config.yaml
model: "image classifier"
horizontal_flip: true
rotation_deg: 5
targets: ["family"]
norm: "layernorm"
conv_stem: false
layers: 12
width: 512
loss: "cross_entropy"
residual_init: "none"
max_steps: 9700
batch_size: 512
warmup_steps: 290
Rows from block 3 of a small image classifier, named by matrix and row number. Rows with one number belong to one neuron. Each number is 128 + 32 x the weight over its row's rms, rounded and kept within 0 to 255. All counts start at 0. Numbers have three digits each. After the name is the row's rms in percent of the matrix's.
After each neuron's rows are labels from the 100 images, of 14848, where the neuron reaches its largest size: "peak at" is the part of the image that holds the peak; "strongest on" is what is common among them. Only what is clearly more common there than usual is listed. The data: photos of plants, animals and fungi (iNaturalist).
# u: gMLP up (value half) (model.blocks.3.mixer.u.weight, 512x512), inputs 148-221
# v: gMLP up (gate half) (model.blocks.3.mixer.v.weight, 512x512), inputs 148-221
# out: gMLP down (model.blocks.3.mixer.out.weight, 512x512, transposed), outputs 148-221

u.231 105:137128155123109125163147134056081129122160110035192187141111181152139126115119140128160091162164127102145043165130147167146109114117146123118151107117114177138156095219079131152136180156139141121097148104163092136174083151
v.231 105:142154161098166135151121114142126143126168203085135137163097154130146175126119037090102111152149165127121107141119166141065128104117172182145165122034098162128165095196116143141161133157119150167075129125167127134156091143
out.231 101:103097113102121094127131147138146110170130130162124150045131098154175129091125125137125097095129112146106178106119198136151125143106110131109138108095178173138117108108178192132144105142151143077132132149124132107157167123
peak at: centre
strongest on: class Aves

u.219 106:061157133190143109157126101173134105194149118114157123152148135122069135115095087123086087177097117107128123194122149068148136141132143136089178142155098112175089120158100152167097082134136121136072130082106161155106135098
v.219 106:092067108167120143146089097116069106130138128100149089145150132152117133071129066063146070133118131131116106126100122084144125130126162166076168183123138133177114123167131165109156143100115167120098110110145124126119164164
out.219 103:131173131181098061131072138132147114188129154153103160109137119195155167094161113093096140131117124197149075157068135100156122097107171115140144115133093092178122164143136164094113150145102103169110106160121098138180174140
peak at: bottom centre
strongest on: class Aves

u.490 098:149118119144108162142103121051123132148109145136194160176148134101107092126062188168109078088130137092135146123198077085166163138142147078104160132123156116186145096165196127141124141115170142121102088151130114099108159169
v.490 093:107090136126108196109148096099116122158141120157122141116156099119095155178137100135134073102173072131151103063175127033123131157162124165060128099124180127133121134176117139114112092089175109171095161187172143115113100107
out.490 095:170134149137152121102209131112117111149125116074053117063143098133083165102154101092129101194085166112121078138120129129200075124118096131080151136149114086116144164202128137177103189145154130113109135124142123163156185147
peak at: centre; bottom centre
strongest on: class Aves

u.415 100:131146103077130132122115137136107123133100126118127179092105123086145186157118127195129088165107104030121142158131131118136179137123124144144148127118137107114088147132082121135078171153161214182122102196121104118135113133
v.415 099:142149131129114147183140166173125109091096111061116170094136118126160114152114158144083108159110116130176091106157132080094117133141137128126163137164179117126149156138132098162161056168176121187135142158126110115149141132
out.415 093:118134195134100112089062118129130175154126167119109124219067201123137100196195156094183121089162132136116129110105085133136070135172122176173155155162135202071131110119142143152129136089134114139136109057173132096114100088
peak at: bottom centre
strongest on: order Lepidoptera

u.7 100:117084117171075121155157145090112117132128167085219106151121121138101122098161127129136172146127130144152113099153097146088155093132131107131102112103105088117165129113071140151140141130161177146163154120148088146086194108
v.7 095:116107132232128127054099118113134141097108139104128146126151100106127185119090074084197162142198071159150049081151098145121123120143134160118149065099101102175110086085065135125096166158124111102185129164129122112148121110
out.7 090:192119091105160145044108096129199127100102117110107120065099156096118087084083126098090148124100182096115110115107129130136111131147106144082092158188176116139143101138132080128143122173119095155123161169108118148157117203
peak at: centre
strongest on: class Insecta

u.64 102:152092094106150093103176135206143116125132159163139123108105114089137114099161159167151112125137164124133101104116142087133113077119109144135124152165129079118099125187138134125080155151175102138183050180075115133124118142
v.64 103:144120129102114151136123166213163132092150109172147145098081152119156088163095168133158084141161124109151153154105133093098104151155058126111112154134124086097091140195120084128120113111171057157099125136125106146174107114
out.64 103:118114188161194166132163079129105123162141124147112164115198219123131098137140131164131156173095131079115134110119118105143088122166044147169133107133186123166156122116092193138130135104146137146144112116150111119190137122
peak at: bottom centre
strongest on: order Lepidoptera

u.331 099:099177144123173134071165161111146118052124148146100111131163168141174153112127172120150078166164146146086121056112124165118123080125128098126123096155123049173128125132169138119110201134137112161114067134116165084110142120
v.331 100:151168118110179090075150132156124180092121119171089145113104112110135081107214160057148171142126168177099102081141161168124094156144080163080107155118145125092181144131112129142134148123107094148114113135111140128138099093
out.331 101:042113169127141128109162131106116111107163163153153126157115156179121120130143180165149119150095156114140150135090078151140120122123150133159178138131169138212104187089128116097116123142168128132122073144098156157117150144
peak at: bottom right
strongest on: phylum Chordata; class Aves

u.26 105:103192179115172126112142141142103087133151130172160166162194149131135140151129159122145125193084097087082120112106142151122135150100151153119165130091191139168138090130134143113149124135117125096103147159117154136130135117
v.26 106:203153064131137077136112153104085159138149137079165152094150125119181128110163172132163151176129087153108114130114114134104148165125133174160111140150130131111104175124128078108127097084084083094128176124068139147120134109
out.26 105:157181070019133109149106161138096143135144170142123039100138138087156102134176110166190127105132142115140142088174161177141149099127112106144091086163136119158160143207107151178092142187146148131161111145105168141145071150
peak at: centre
strongest on: order Coleoptera

u.413 106:114102104180099084126120108110138123113140135173121140136125114116065155132139138086089199130174048133090182148120130105136123161053130126103107084179171148117140060192076113180108106156104158100141066208173205121099101109
v.413 106:136143149141092092174173158154175116111128173068153069163134152174103133146100146177114136065110131061117131104181137104077132102136178163108114161090130150124130079128148147078050097134113114151147079137165151053133151130
out.413 086:113133119098151144134118097156090159064139187131162141094126126148166059128086152181094155128147081092191115105146154117164123113147094158166139088117150056104096078138125137120134100125150116171140113144156091153113170118
peak at: bottom right
strongest on: kingdom Plantae; phylum Tracheophyta; class Magnoliopsida

u.195 098:157112158058143095067109167125130066127172137086129065072094113138154119084135079112124170113149118143119116144110120133089102155058110153145088165089144073115108117130092119174180144099185094136109099180102183164136152126
v.195 095:080149125068140152105164186159146155144175126114123092103108121124125067080125146053092164086133121116087152114165135112116105149103164163121174139075148085112114137133147106173157123142097154081183175159079180136163110122
out.195 100:096126056138177123120139170204128137104147140153125102140107167109098190127154178104137148114152139145136099054139115108068195081138167168153125138136139105147176133094111082097140152126108119114077142129108137116151175168
peak at: centre
strongest on: phylum Tracheophyta; kingdom Plantae

u.350 097:119096135128114111127076200128172097142102137180108163106166162102134135157096131130110133146117079084093111124090063118128160147138146146135123120176148167165129138132126144100122032171118094152133080079127110129175196112
v.350 099:177163131151163125127167082114104085139102178141084096131126118084103159142113099128113129199153163100173081121108107144098146181091106146134126128152089154132158132148121080101164131152176111128087130108090114133169111131
out.350 099:149148130113136113160167117070151107070181118071086080091166170159158133129116191124102051096089169149130187083115169139187124126134134077088142159131074165124183136091129066114131173153128096110155121089178115128102070152
peak at: top centre
strongest on: class Aves; order Passeriformes

u.29 109:130165115094111149178139156118137078122085117074053151132190181112099130096184085174133107158096142090086154138106149134114156134149143124091127043069091094137182151083184152198178123104149122182114147131130114140129119147
v.29 094:163134103129084122125208130149045100128116122171116120103199084082172107087147138101106089117132099068100095081133093186138126075142141183113188058095127059149144147120115171158152126106162117120155153142168130105128145126
out.29 090:100149159150123134169148097077131152159113122111158072087098114117156098128217115106092161055139142141106115151172120158064124112126074158164155122103165160133124136153086127066125139203143092123142092123178155128107201100
peak at: centre
strongest on: order Passeriformes

u.107 107:125112032096110142175088136137163180079152121106129129130167158125113160135179126143094103149172118203095115110115093143180087121122100105173119089178095165143131085128105123100045147144168158140125166136157155099105109133
v.107 098:171103096143139079071089186115130151167135089127168167117137159129148131133161151169162137127119146129199166104131108104125216054095096065157096057132135161148205127143086142116173146129149244112074113195138154132138147097
out.107 107:147131200064058082076102150117182116136152130121150104120137146078137123072116143074155144170097126061110138131153110110132185203074110086086125167152123158116112163136136177129178135135172121081145153106162120113157165057
peak at: centre
strongest on: class Insecta; phylum Arthropoda; family: Nymphalidae

u.498 098:119108077174107155083094137078119134122151143119105201138130123103074127157163088169161112121129044082133116112143121127186137102112159136141154130071176118107125109135098143126151135161135085131193155109179129171127160211
v.498 103:140177192126179088163117148160148131082108106070144121094188108095083147098176158134155157109127080093152091146132147212130133136100129125160082074110120157109116164142128083121158109157191107112195086087149135134112106145
out.498 102:121144157162197130119148134123127202102135177169146123103122165090133118146139161100154170137127149150112080120162121157137078150115119121176111068109130150088135159128144066128209130108077104110126198135111164114135153149
peak at: centre
strongest on: order Lepidoptera

u.39 106:153106164162157109101153130142119125159185139122124107073089136134154113129090175165161134199090080171110163101070112090152137143068066141130104123123109159171117102182115139177152082085136104154129120161146134086172127122
v.39 098:112153127154160116147140112206128121139137106187142147094114153131132162164108160108070085127139153137170134094104168139160133080148126127116108126111079172117113076146091185142128095120150142123134077156064113134088104155
out.39 099:096106102102122099118189153179142136142099119143155112146095106189177170136159139130080078121138152117146137198119101104116143150119123102110145155147141140130166100138152205118132084173102164175124104201114064063143091120
peak at: centre
strongest on: class Aves; order Passeriformes

u.215 106:208100130159130191164090143103171173114135117134166085165144124125143140162124171174125131117153114124104106178097071137114139153098127156093144093160107113155126113117125167162154087109110091126098094173103109170142188140
v.215 106:163087090175082182117115134128192141098133107130131114158113047120139144164151126114119112099108095133110110158179091159085062076049116156081125101051158107134099075167177105179137108102108078093130150124107171105152151153
out.215 100:074135116056133115124165114163105121151148150140073188168095115151113142103133070138135112183118146108114136192082076112143123101117150158108157204081167163086151143161114119176093099083129143152121101113083145148130097114
peak at: centre
strongest on: class: Aves; order Charadriiformes; family: Scolopacidae

u.12 106:228093146150112157160102191110112125117145100152099145103125146144151095067174204143146177108097184181144158137117091170097115109106137166117180121121110192151072088128119155118095170114087147133181117110091163140151138085
v.12 101:092158089169160143145168116194138142118048112113161115123093045139123140152102148143055172098154159128137059136159101100160147112126097079133121091148095125094151121063143119154150081137143098152142118148168124206103062089
out.12 104:129155127113123135135151145184133126155085139153149112182158127116130097156142115117096133154166160150162191126101091118154128109109110107118099158134153096076134225143170135152179107117117120118129126093058134155153165129
peak at: bottom right
strongest on: class Aves

u.482 098:088164114137123134097128162113143136148098172080101075143124117135097161096171170114113129087054105157146123113105138142107139143132154124153128169120095120118074155110095179106119056151120085146166124107155175090116162118
v.482 094:199143130089080135118147169132055080163095080090150138149066129122145116142122064115082094156069101146124137107060181184135198101119149070172117155131093190140115135175138146102132153054123118161094141161147204137199130109
out.482 108:121098126116136127159135101114134165105129145119091129135112124129134125145073100098143113080132152131070049102092097084074096098128128087169097099126132134077145134109160064163122103121120154093145151149155136145160138102
peak at: bottom centre
strongest on: phylum Arthropoda; class Insecta; order Lepidoptera

u.289 100:094119123130148170114106100140113114199123107074143173110157087097103159086131125184130099094182156172101140132163124159116124143175191131107125214134158140135088065097098060118120123155082171141215131116091088142099119140
v.289 099:125154143113153116114114119081117159154132146132070151154138114123132119152141128135137120156084127104160128064103114186126204109100139118160122142128186162138128050156159140130132161094137131178117166140079179133156132117
out.289 104:158097133114163115130107131101144133180085136039138111146065145135102119126148173135146162154098083138140100111114096089104150083180168111182104126147144168061156135120107101123138174139173115127133179132109113071176171167
peak at: bottom centre
strongest on: class Insecta; phylum Arthropoda; order Coleoptera

u.475 103:151152137061116119106076109086107137093101076094147089112093117147108151107129129130205136171110086169081080134114150177100183153165157179143149160100084157144127106149049128122164085077139138171075112139140127106095098126
v.475 099:128149177129101168154134087074059141134092134137125126066114121128101143092121093078164134141098133123171169110098183142171114149154111145146133094174107143138145119157059110170166157078131134137078099255155099104140146152
out.475 101:102066100136134194156181150133174136093112118095103143101168100106168149122127006121098119096162118073145157102166130102086093120179140160128148189130135176140127138143101147127236168118133123145078189108093123119165120158
peak at: centre
strongest on: order Anseriformes; family: Anatidae

u.98 099:117154122106152131114099121101137140118144149138144089118118155154099145079173104106119157143178098114141125115138084131114154092062116209157140188146136138097119113121139107158122176157152166157113174089145081115173150118
v.98 095:131131072078103157140164117147169095174168141088153113107125155117154086133104159080119039101095148083130195135089122112110037101151152122104129118142155177114095110145146148147091157115118125193156125164178169155057130109
out.98 104:059106102088112164131079138139181122145186201163128121165177081180095146109138101081142120126175146129166155132122132172168083072142149130151126177121142134120133139202122143120129151140143139101178094078119130147163104088
peak at: bottom centre
strongest on: phylum Chordata; class Aves

u.75 102:181149176145163103176103121178142185102140102105143142109149135098149139099129144111118151112123094128146149150119114116132132140160149172124121203148130105126099152199087147145095180158149162185140092111096133137112098138
v.75 100:150103061071155141099141164070152138186165133157152125122122197105097090097119143111144184141145115182126151137139123132167165136101094124140117109140152167123101143196182140111083134073148136155114174128168070140117101076
out.75 107:141122094128112089116099070127111158143144096110123118161166104156147135161081087183123117134101063132128135179127080190109133097181147116090089045162111184066062175135192127130148123147118135113146149138150109139087090117
peak at: top centre
strongest on: order Lepidoptera

u.274 101:179153103123192137091156106126094071138140177176180090129100155086158134159158151178130126138163076184172178135133158083201140126133154180092098124142163085118151109212147105124147168149107128073149131162107086112151158128
v.274 099:061094216097153131063100109114107146094137171152165102099186156156117092081123109130132144176146152140125123083139140155110168148115138110157086076127125080132104198154134115103095101106091150100138121148109131148172111108
out.274 094:131140138164130106120162087159107178135210078125143130074134154147102112116154120113104122090161127154102120172095107139087103085118113114121146127140130134065193116170084089096173102110069071153049070130137119157121129089
peak at: centre
strongest on: phylum Arthropoda; kingdom Plantae; phylum Tracheophyta; class Magnoliopsida

u.31 105:144105175098083101166135142169099081117172102115139151106173135097123140112096108121073131122122101115116111165132087196153170085077121137123097101167104151130148163094150107087136157199111130140144133085160062186146136103
v.31 099:114149127159176115072128146134078094135106160167169136135116130108132103179086121075132109163124138165084117103157174083140135110189112140136163160088063181148063159049104175162074126219074094138130143117111097084151123123
out.31 102:140092138113152130134077123072137097055091099099130154140134130103096122095146112110140171192125120141093101123113132133075129140160092090130198119149095128139138124143085100117127102120190130135130106157130161141161134082
peak at: centre
strongest on: class Insecta; phylum Arthropoda

u.334 106:132070103169087115155147101119142139162092132112143158190171141126152096092142078068096086087125160134120070176140146148165154171069129150153109115137126127145164110110129102193084073143135129158085085104135153164161113146
v.334 105:166140165124126084093161148141178155094070123082064084100108097131088176131149142163101112091098109104159125165104100103126051114152073131159156119139149234122123116166130120155126119134097115189189103085062101138132067143
out.334 100:160116129150142150153136099112181190142102165190131132154186132199191084206123121116149110151157107150154127139097102078137099106183052102073150153115081079077142143186123139076121071116079133174134110075160164126136094077
peak at: centre
strongest on: phylum Chordata; class Aves

u.93 103:166117122154155151125115111143112187153161110109132111111095120152130155094091134181100142186164123112159091194104098140157109104176175102072166148142110157153159145161096160094105139129074031158150078158145112115171166124
v.93 102:122093047169126152100181089161107167149141117145102132089145163146137145129096107114141086147144093116115123129111108134087179075121183101074107128104117146176122099173086198076127136126114126097104112151109168147147147160
out.93 096:145107128137116082092125119133149082113144101156129178091101200179155173148112114164110123085164133120114126114115115130108221217096085157153140111162165127113136120141145150117161079084178092147107139173150162189157134111
peak at: centre; middle left
strongest on: class Aves; phylum Chordata

u.243 107:171085163169125125204172149128130136095119168164095159083060142180171123139167117122112122128163117131129116136121086100145165116098104187121101127080147105102114170088102099178130137099117142159140136137093116154152105166
v.243 103:159058155157142104172127119102106121146118163165118161091084167102220135120155095113084126138127123147081151087114127135178095099161094104126141136126154169192135184086095161156141120149094102153137104117121103104164070142
out.243 103:122104066148112125099128090154100111088100101107109125129181126124066113104088128145181118151142150098132136132103070160159132115120171144157125067160155122126094165088153043160113133101070140106079144145163122107111065143
peak at: centre
strongest on: order Charadriiformes

u.5 103:157133072141176144171084091109166097112162117156151149156160119127191175092146113155173090100144175132114092084115132122142129066108128139115118120174113095112128123086139191169097066104118147135157134135096125118128154107
v.5 098:141080139151106154181135108129140134127121124074169112136161120117130123159119132151091108125126107237114172108186146141152119179083016095087069159123162094152090132166115121113164101130124145149094118104108162112140145176
out.5 105:092172113136130127054158085194175144089122064171109121119096134109129133076125174154151103111243137098129147146159108076119128124126116163153082113102035097120091122153094107090119078097108144131115103114082147090142135125
peak at: bottom centre
strongest on: order Charadriiformes