python train.py --dataset="photos of plants, animals and fungi (iNaturalist)" --crop_scale_min=0.7 --targets=["family"] --num_classes=181 --patch_size=[8, 8] --lr=0.0069 --momentum=0.9 --nesterov=true --grad_clip=0.5 --steps=9700 --warmup_steps=290 --weight_decay=0.09
Rows from block 6 of a small image classifier, named by matrix and row number. Rows with one number belong to one neuron. Each number is 128 + 24 x the weight over its row's rms, rounded and kept within 0 to 255. All counts start at 0.
After each neuron's rows are labels from the 100 images, of 14848, where the neuron reaches its largest size: "strongest on" is what is common among them. Only what is clearly more common there than usual is listed. The data: photos of plants, animals and fungi (iNaturalist). In brackets: how many of the 100, against the usual share in percent.
# u: gMLP up (value half) (model.blocks.6.mixer.u.weight, 512x512), inputs 412-511
# v: gMLP up (gate half) (model.blocks.6.mixer.v.weight, 512x512), inputs 412-511
# out: gMLP down (model.blocks.6.mixer.out.weight, 512x512, transposed), outputs 412-511

u.393 [108 120  91 135 156 133 162 112 137 111 108 151 119 140 153 110 157 161 120 168 171 159 126 131 123 140 100 133 173  98  88  96 120  99 121  91 143 104 170 104 117 119 118 104 132 128 159  88 141 141 110 106 102  96 115 136  97 122 132 139  98 152  98 104 131 111 133  97 124  83 124 132 149 130 172 131 101 135 123 125 123 118 131 112 130 150 131 185 159 102 177  84 115 145 136 132 115 147 128  90]
v.393 [122 151 135 160 122 137 122 122 122  97 122 158  72 139  99 185  94 129  40 158 169 115 141 153 137 134 169  99 117 104 109 129 140 182 141 140 142 153 127  91 150  94 163 145 123 128 147 168 120 128 117 136  94 146 136 149 130 125  79 158  93 188 145 130  99 114  77 146 123 118 175 102 140 165  95 105 105 119 158 140 111 128  98 111 128 134 136 139  62 143 143 139 150 130 153 127 158 133 115 110]
out.393 [ 78 147 134 116 129 177 127  80 115 158 170 114 142  96 159  96 139  95 158 102 140 162 151  97 150 159 103  86 132 108 124 152 138 109 133 125 148  77  86  99  84 132 168 130 109 111 156 126  85 209  95 124 129 126 126 138 151 109 174  85  97 131 113 150 123 110 117 139  97 156 108 148 111 132 104 135 131 131 137 141 125 153 122 119 129  88  78 133 124 178 143 149 111 112 115  96 179  84 144 129]
strongest on: phylum Arthropoda (89 vs 30.8); class Insecta (88 vs 29.2); order Lepidoptera (38 vs 13.7)

u.40 [119 150 116 124 120 143 100 112 125 105 115 125  92 109 135 124 142  71 136 171 157 118 162 105 163 152 129  75 118  86 111 115 143 128 156 102 126 122 127 115 139 143 138  96 144 148 169 136 128 164 131 130 167 154 138 147 124 122 119  65 109 148 143 149 119 171  73 138 121 124 172 188 104  94 143 114 113 102 176 179  84 178  96 121 132 125 128 138 109 175 147 108 144 134 142 130 116 148 136 162]
v.40 [142 131 162 148 110 141 157 134  97 136 140  87 148 110 141 150 156 125 115 174 132 134 153 101 121 148 100 133 129 107 203 116 121  81 101 150 138 126 133 146 148 103 126 189 122 122 128 132 152 105 152 104 106 116  91 155 120  80 133 154 159 123  87  97 169 106 101  92 147 131 129 167 127 116 126 119 164 144 119 162 144 135 164 118 110 119 143 145 135 141 148 110  84 121 103 113  92  88 152 136]
out.40 [119 156 109 173  89 101 157 122 135 171 166 101 122 115 108 102 132 142 110  92 133 110 119 130 112 120 135 156 126 112 137  96 154 112 130 153 103 154 132 136 141 175 134 126 128  71 157  99 140 118 118 141 129 132 124  88 141 163 109 147 118 108 111 110 165 149  96 150 129 136 119 149 106 162 156 103 120 154 129 161 126  96 121 104 182 145 137  95 120 104 175 119  73 143 121 175 145 106 126 132]
strongest on: class Aves (88 vs 55.1)

u.367 [157 111 176 146 133 127 124 113 133 100 152 163  98 127 121 111 164 110 112 105  81 156  94 153 156 105 124 136 116  63 107 129 128 180 112 175 147 136 159 100 144 138 133 122 151 147 124  94 173  80 126  99  63 158 100 138 134 120 125 103 140 137 128 132 120 114 131 157 101 114 136 112 117 121  80 128 155 134 151 114  97 107  67 113 152 100 165 137 102 117 110 115 119 110 114 145 111 130 158  99]
v.367 [123 120 101 115 120 130 108  97 165 105  98 130 179 153 148 132 172 111 131  57 122 112 150 103  98 117 116 124 125 146 191 141 164  89 106 174  98 118 134  80  87 119 155 142 118 137 133 132 106 154 117 141  94 146 133 138 138 128 112 155 136 105 124 116 110 133 114 129  89 149 106  76 127 146 136 113 129  65 117 143 125 112  67  79 144  98 157 152 106 119 104  97 158 145 119 146 157 156 168 122]
out.367 [107 132  78 123 164 177  88 136 149 114 133  87 122 133 105 118 146 105 129 103 124 133 122 135 122 154 132 146 139 136 131 113 119 157 145 135 145 146 126 148 123 149  94 141  96 105 186 154 109 130 170 111 151  96 135 111 132  98 146 161 157 163 128 103 143 146 152 116 158 173 111 127 104 105 124 117 116 122  95 114 109 117 141 140 127 150 101 147 166 129 127 130 124 156 122 126 134 147  92  90]
strongest on: class Aves (92 vs 55.1); order Charadriiformes (44 vs 7.6)

u.123 [ 94 124 150 133 174 135 139 118 130 133 127 104 167 109 108 135 122 144 135 120 125 137  96 128 125 126 165 145 152 136 133 137 132 117 130 123 129  95 123 115 133 105 113 113 169 143 140 154 103 154 106 126 165 108 156 194 161 126  76 138 115 120 134 166 143 149 126 120  99 133 145 163 166 145 125 154 170 124 157 122 137 150 154 145 118 101  98 112 123 147 118  84 154 122 163 109 107 150 133 129]
v.123 [160 141 123 118  97 148 109 124 136 132  98 121 117 136  96 129 114 117  99 149 100 147  91 114 123 125 186 132 123 129 133 118 182 127 156 100 119 130 144 100 120 137  77 132 141 153 131 103 130 131 131 145 183 132 127 141 154 143  99 121 163 165 109 118 107 116 108 132 146 203 150 148  93 156 106  95 122 104 129 139 154 112  77 125 103 148 124 118 109 123  90 125 133 108 137 126  97 156 135 112]
out.123 [151 104 145 133 138 128 138 139 137  97 142 143 105  92 112 121 113 119 154 118 131 117 148 149 146 133 165  84 127 135 137 111 144 110 152 161  72 114 107  95 110 117  77 151 131 142 122 123 164 123 126 102 159 141 168 129 113 156 141 105 119  91 149  80 104 123 138 159 180 123 127 173 108 100  80 182 143 122 109 101 169 102  93 144 118 107 127 102 173 169 188 151 130 128 107 126 133 154 166 131]
strongest on: phylum Chordata (92 vs 60.9); class Aves (85 vs 55.1); order Charadriiformes (32 vs 7.6)

u.39 [108 102  96 121 164 163 142 125 124 118 132 113 106 129 124 110 146 140 143 118 117 103  86 111 110 108 100 125 110 153 154 120 107 164 120  82 134 125 114 101 128 125 138 146 141 137 141 137 139  99 140 124 115 104 148 142 113 104 123 132 101 103 107 143  89 115 135 156 132 165 118 159 168 163 153 122 132 143 137 150 125 115 113 130 113 156 128 140 130 152 109  90 128 125 144 128 112 140 114 120]
v.39 [147 152 100 137 164 148 115 136 112 101 149  91 126 128 130  94 130 150 162 128 179 140 134  62 145 128  97 121 114 151 155 118 149 143 140 125 161 134 133 113  54 141 152 122 141 129 152 116 141 129 158 156 111 113 166 128 130 161 117 170 102 132 131 121 114  83 155 106  83 153 143 151 121 113 122 145 140 114 106 139 147 107 149 104 104  81 120 141 119 111 147 115  94 178 117 149 157 145 153 123]
out.39 [131 176 146 128 157 108 117 121 150  98 161 115 124 152 136 148 167 135 130 111  98 135 155 140  92 192 105 110 104 160 130 121 131 172 125 143  88 117 113 126 141 149 114 129 163 195 152 171 115 171 107 134 122 149 200  86 140 131  78 149 154 183 128 154 121 142  96 184 152 131 154 107 168 118 132  88 112  95 130 136 143 155 143 117 109 109 138 114  81 117 181 122 141 118 119  86 144 109 104 113]
strongest on: phylum Chordata (94 vs 60.9); order Anseriformes (30 vs 5.5); family: Anatidae (30 vs 5.5)

u.474 [126 143 119 161 126 132 111 137 154 106 129  86 128  80 123 103 142 101 110  74 129 119 123 168 122 176 118 137 171  97 121 105 130  99 127  86 162  97 183 147 115 122 145 130 139 125 111 112  97 177 115 112  83 142  92 127 120 127 158 118 158 134 112 144  95 101 154 173 126 122 120 114 124 159  91 143 159 126 119 128 142 115 124 124 149 117 107  74 158 119 154 124 143 119 166 154 163 153  96 128]
v.474 [127 155 131 118 115  85  86 103 119 144 124 128 173 150  90 103 155 111 127 100 141 103 101 122 169  53 133  90 151 127 108 122 152 154  78  93  84 180 139 119 135 137 158 117 118 166 147 117 114 125 140 133 149 115 114 160 144 128 126  90 106 152 122 138 132 160 134 146 130 112 170 144 122 155 170 127 105 127 126  68 126 161 129 154 168 144 166 181 124 148 170 153 130 144 118 154 125 169 143 130]
out.474 [114 142 127 121 163 104 137 100  93 114 150  92 127 166 157 107 139 108 121 133 153 118 137 146 104 116 116 123  86 103 135 170 100 127 131 132 134 143 142 104  93 135 166 137 175 139 113 166 163 134  98 172 133 164 103 107 143  87 136 116 138 110 164 145  98  92 163 160 119 144 152 143 107 126 152 143 157 124 148 155 127 114 118 147 136 126 161 111 163 127 117 147 109 117 115 130 142  99 160 112]
strongest on: phylum Arthropoda (78 vs 30.8); class Insecta (77 vs 29.2); order Odonata (30 vs 3.8)

u.148 [128 120 121 139 112 115 132 116 171 131 116 117 171  94 165 131 118 106 152 102 132 142 129  68  80 118 128 112  51 199 124 121 128 142 133 164 113 138 149 126 118  89 140  92 140 159 134 121 120  91 139 100 117 141 196 137 118 145  94 103 120 143 144 114 159  94 152 114 183 102 160 159 118 135 114 135 131 127 111 144  92 147 128 113 138 160 147 149 149 126 123 134 138 122 118 179  93 140 110 136]
v.148 [224 161  91 180  98 124 108 115 153 154 124 102 131 158 116 128 194 179 114 115 150 126 125 140  95 119 116 135 118 143 101 131 114 143 114  82 109 123 147 112 111  89 119 110 136 161 126 138 108  97  81 137 137 138 124 126 135 148 146 140 117 134 132 135 119 151 110  96 123  93 134 118 126 125 132 126 156 124  95 129 174 106 127 162 172 122 116 138 119 102 132 110  97 139 102 168 149 116 115  67]
out.148 [147  86 163 144 147 160 152 111  85  99 107 116 119 109 154 144 128 104 116 125 154 122 148  89 102 129  95 136 111 105 146 124 153 112 105  91 162 113 125 154 137  99 104 127 162 104 119 133 133  97 104 135 111 160 120 120 110 113 123 113 129 129 158 154 103 160 148 104 125 127 130 110 143 149  98 173  76 158 148 109 136 119 135 145 119 119 108 113 189 107 117 124 122 160 122 143 103 112  90 112]
strongest on: phylum Arthropoda (60 vs 30.8)

u.470 [118 125 126  82 125 139  58 128 164 151 136 114 115 145 128 140 128 145  77 117 102 136 132 120 101 105 120 149 140 138 135 122  38 101 111 173 129  85 129 156 153 144 103 132 145 139 158  96  85 127 125 107 146  94 191 166 113  97 122 191 102 114 125  86 154  91 100 144  87 117 121 141 174 115 105 132 116 115 115 178  90 152 109 131  92 147 118 111 112 124 111 114 146 116 147 124 142 124 139 134]
v.470 [170 161 139 142  85 141 146 112 105  92 149 117 132  76 129 142  98 124 138 164 121 127 108  96 130 121  95 126 146 100 136 127 131 131 144 168  73  77 102 137 131 144  95 103  97 124 155 123 126  78 130 123 127 133 124  95 175 107 110 168 121 139 176 122  71 124 139 165 131 139 155 165 137 145 105 114 103 145 133 135 104 116 154 139  85 130 165 134 147 134 102 129 105  74 146 132 124 115 154 103]
out.470 [ 84 173 159 100 106 127 145 173 150 146 114 125 122  86 118 114 162 111 155 106 120 147 122 125 160  96 163 147 131 131  91 144 138 110  99  90 170 164 127 154 137 147 107 102 137  98 125 142 140 160 111 106 145 106 122 158 136 132 106 128 115 146 171 102 135  88 150 136 118 113 133 126 110 111 138 145 132 106 106 134 145 123 111 134 125 102  92 113 132 125 124 106 140 178 131 134 111 123 142 133]
strongest on: class Aves (85 vs 55.1); order Charadriiformes (33 vs 7.6)

u.93 [ 93 126 114 153 103 113 145 135 156 131 148 120 116  95 125 151 110 151 114 153 100 131 126 174  95 103 115 136 124 137 165 144 154 128 151 114 150 123 154 157 140 137 154 104  81 161  92  73 145 136  91  89 129 125  98 143 133 119 144 158 128 130  81 149 122 144 123 157 136  91  65 113 152 105 118 136 123 119 120 160 133 124 113 194 133 112 136 133 130 152 125 154 108 144 163 103 161 119 141 107]
v.93 [127 109 126  99 159 152 140 134 120 155 154 110 173  93 159 146 162 115 142 126  98 136  96 157 130 117 107 122 124 158 135 121 156 143  96 114 127 123 109 109  68 128 153 110 127 181 168 134  84  69 153 134 125  62 130 154 122 124 191 130 117 142 149 135 137  97 127 119 147 135 108 111 152 154 143 138 138 127  88 122 109 146 152 129 147 118 139 139 106 141 127 123 123 157 124 141  99 126 133 153]
out.93 [133 127 139 109 161 160 121 116  95  63 145 101 146 113 150 111 160 112 128 146 141 120 137  94 114 144  98 112 167 132  99 128 180 115 130  93 151 140 136 142 113 127 180 125 157 136 120 155 154 148  92 141 141 143 102  70 173 120 114 146 130 113 141  85  83 103 158  90  85 128 116 135 148  94 170 129 113 118 134 123 149 155 131 140 152 112  92  66 151 101 116 130 128 100 108 133 126 112 133 128]
strongest on: phylum Arthropoda (81 vs 30.8); class Insecta (79 vs 29.2); order Lepidoptera (31 vs 13.7)

u.262 [141 131 150 105  90 154  84 128 115 143 166  98 128 119 136 132 116 144  82 155 139 123 139 145 142 111 103 146 145 147 144 114 164 143  90 157 129 156 156 132 150 164 104 130 131 125  99 136  93  92 135 174 116 152 165 111 143 123 165 109 165 112 143 105 157 137 162 114 133 122 135 174 137 154 140  75 128 155 121 153 154 119 158  95 132 125  90 128 125 143 167 125  91 147 110 121 115 146  85 136]
v.262 [127 136 161 112 108 134  83 151  76 142 109 161 132 143 187 125 112  97 176 115 134 168 116 112 136 168 154 113 132 119 122 168 115 144 145 133  93 106 155 110 105 112 119 131 160 129 126 133 153 113 144 100 194 142  98 139 159 115 139 102  97 121 115 133 117 123 129 144 114  93 168 113 114 141 127 120  79 159 162 139 179 113  98 143 171 135 161 143 128 133  96  92 112 163 129 123 104 151  92 126]
out.262 [120 123 172 111 121 113 133 152 149 192 151 129 133 127 170  82 122 121 113 123 104 163  87 117 138 112 154 158  93  74 146 129 155 102  93 125 158 164 144 116 123 150 126 164 138 141 125 110  99 113 152 138  78 128  57 107 186 106 145 137 133 140 153 109 131 115 131  90 158 139 129 143 133 140 135 127 161 101 152 130 166 145  96 127 141 127 153 148 146 119 160 136 110  76 179 146 132 155  72 101]
strongest on: class Aves (92 vs 55.1); order Passeriformes (74 vs 25)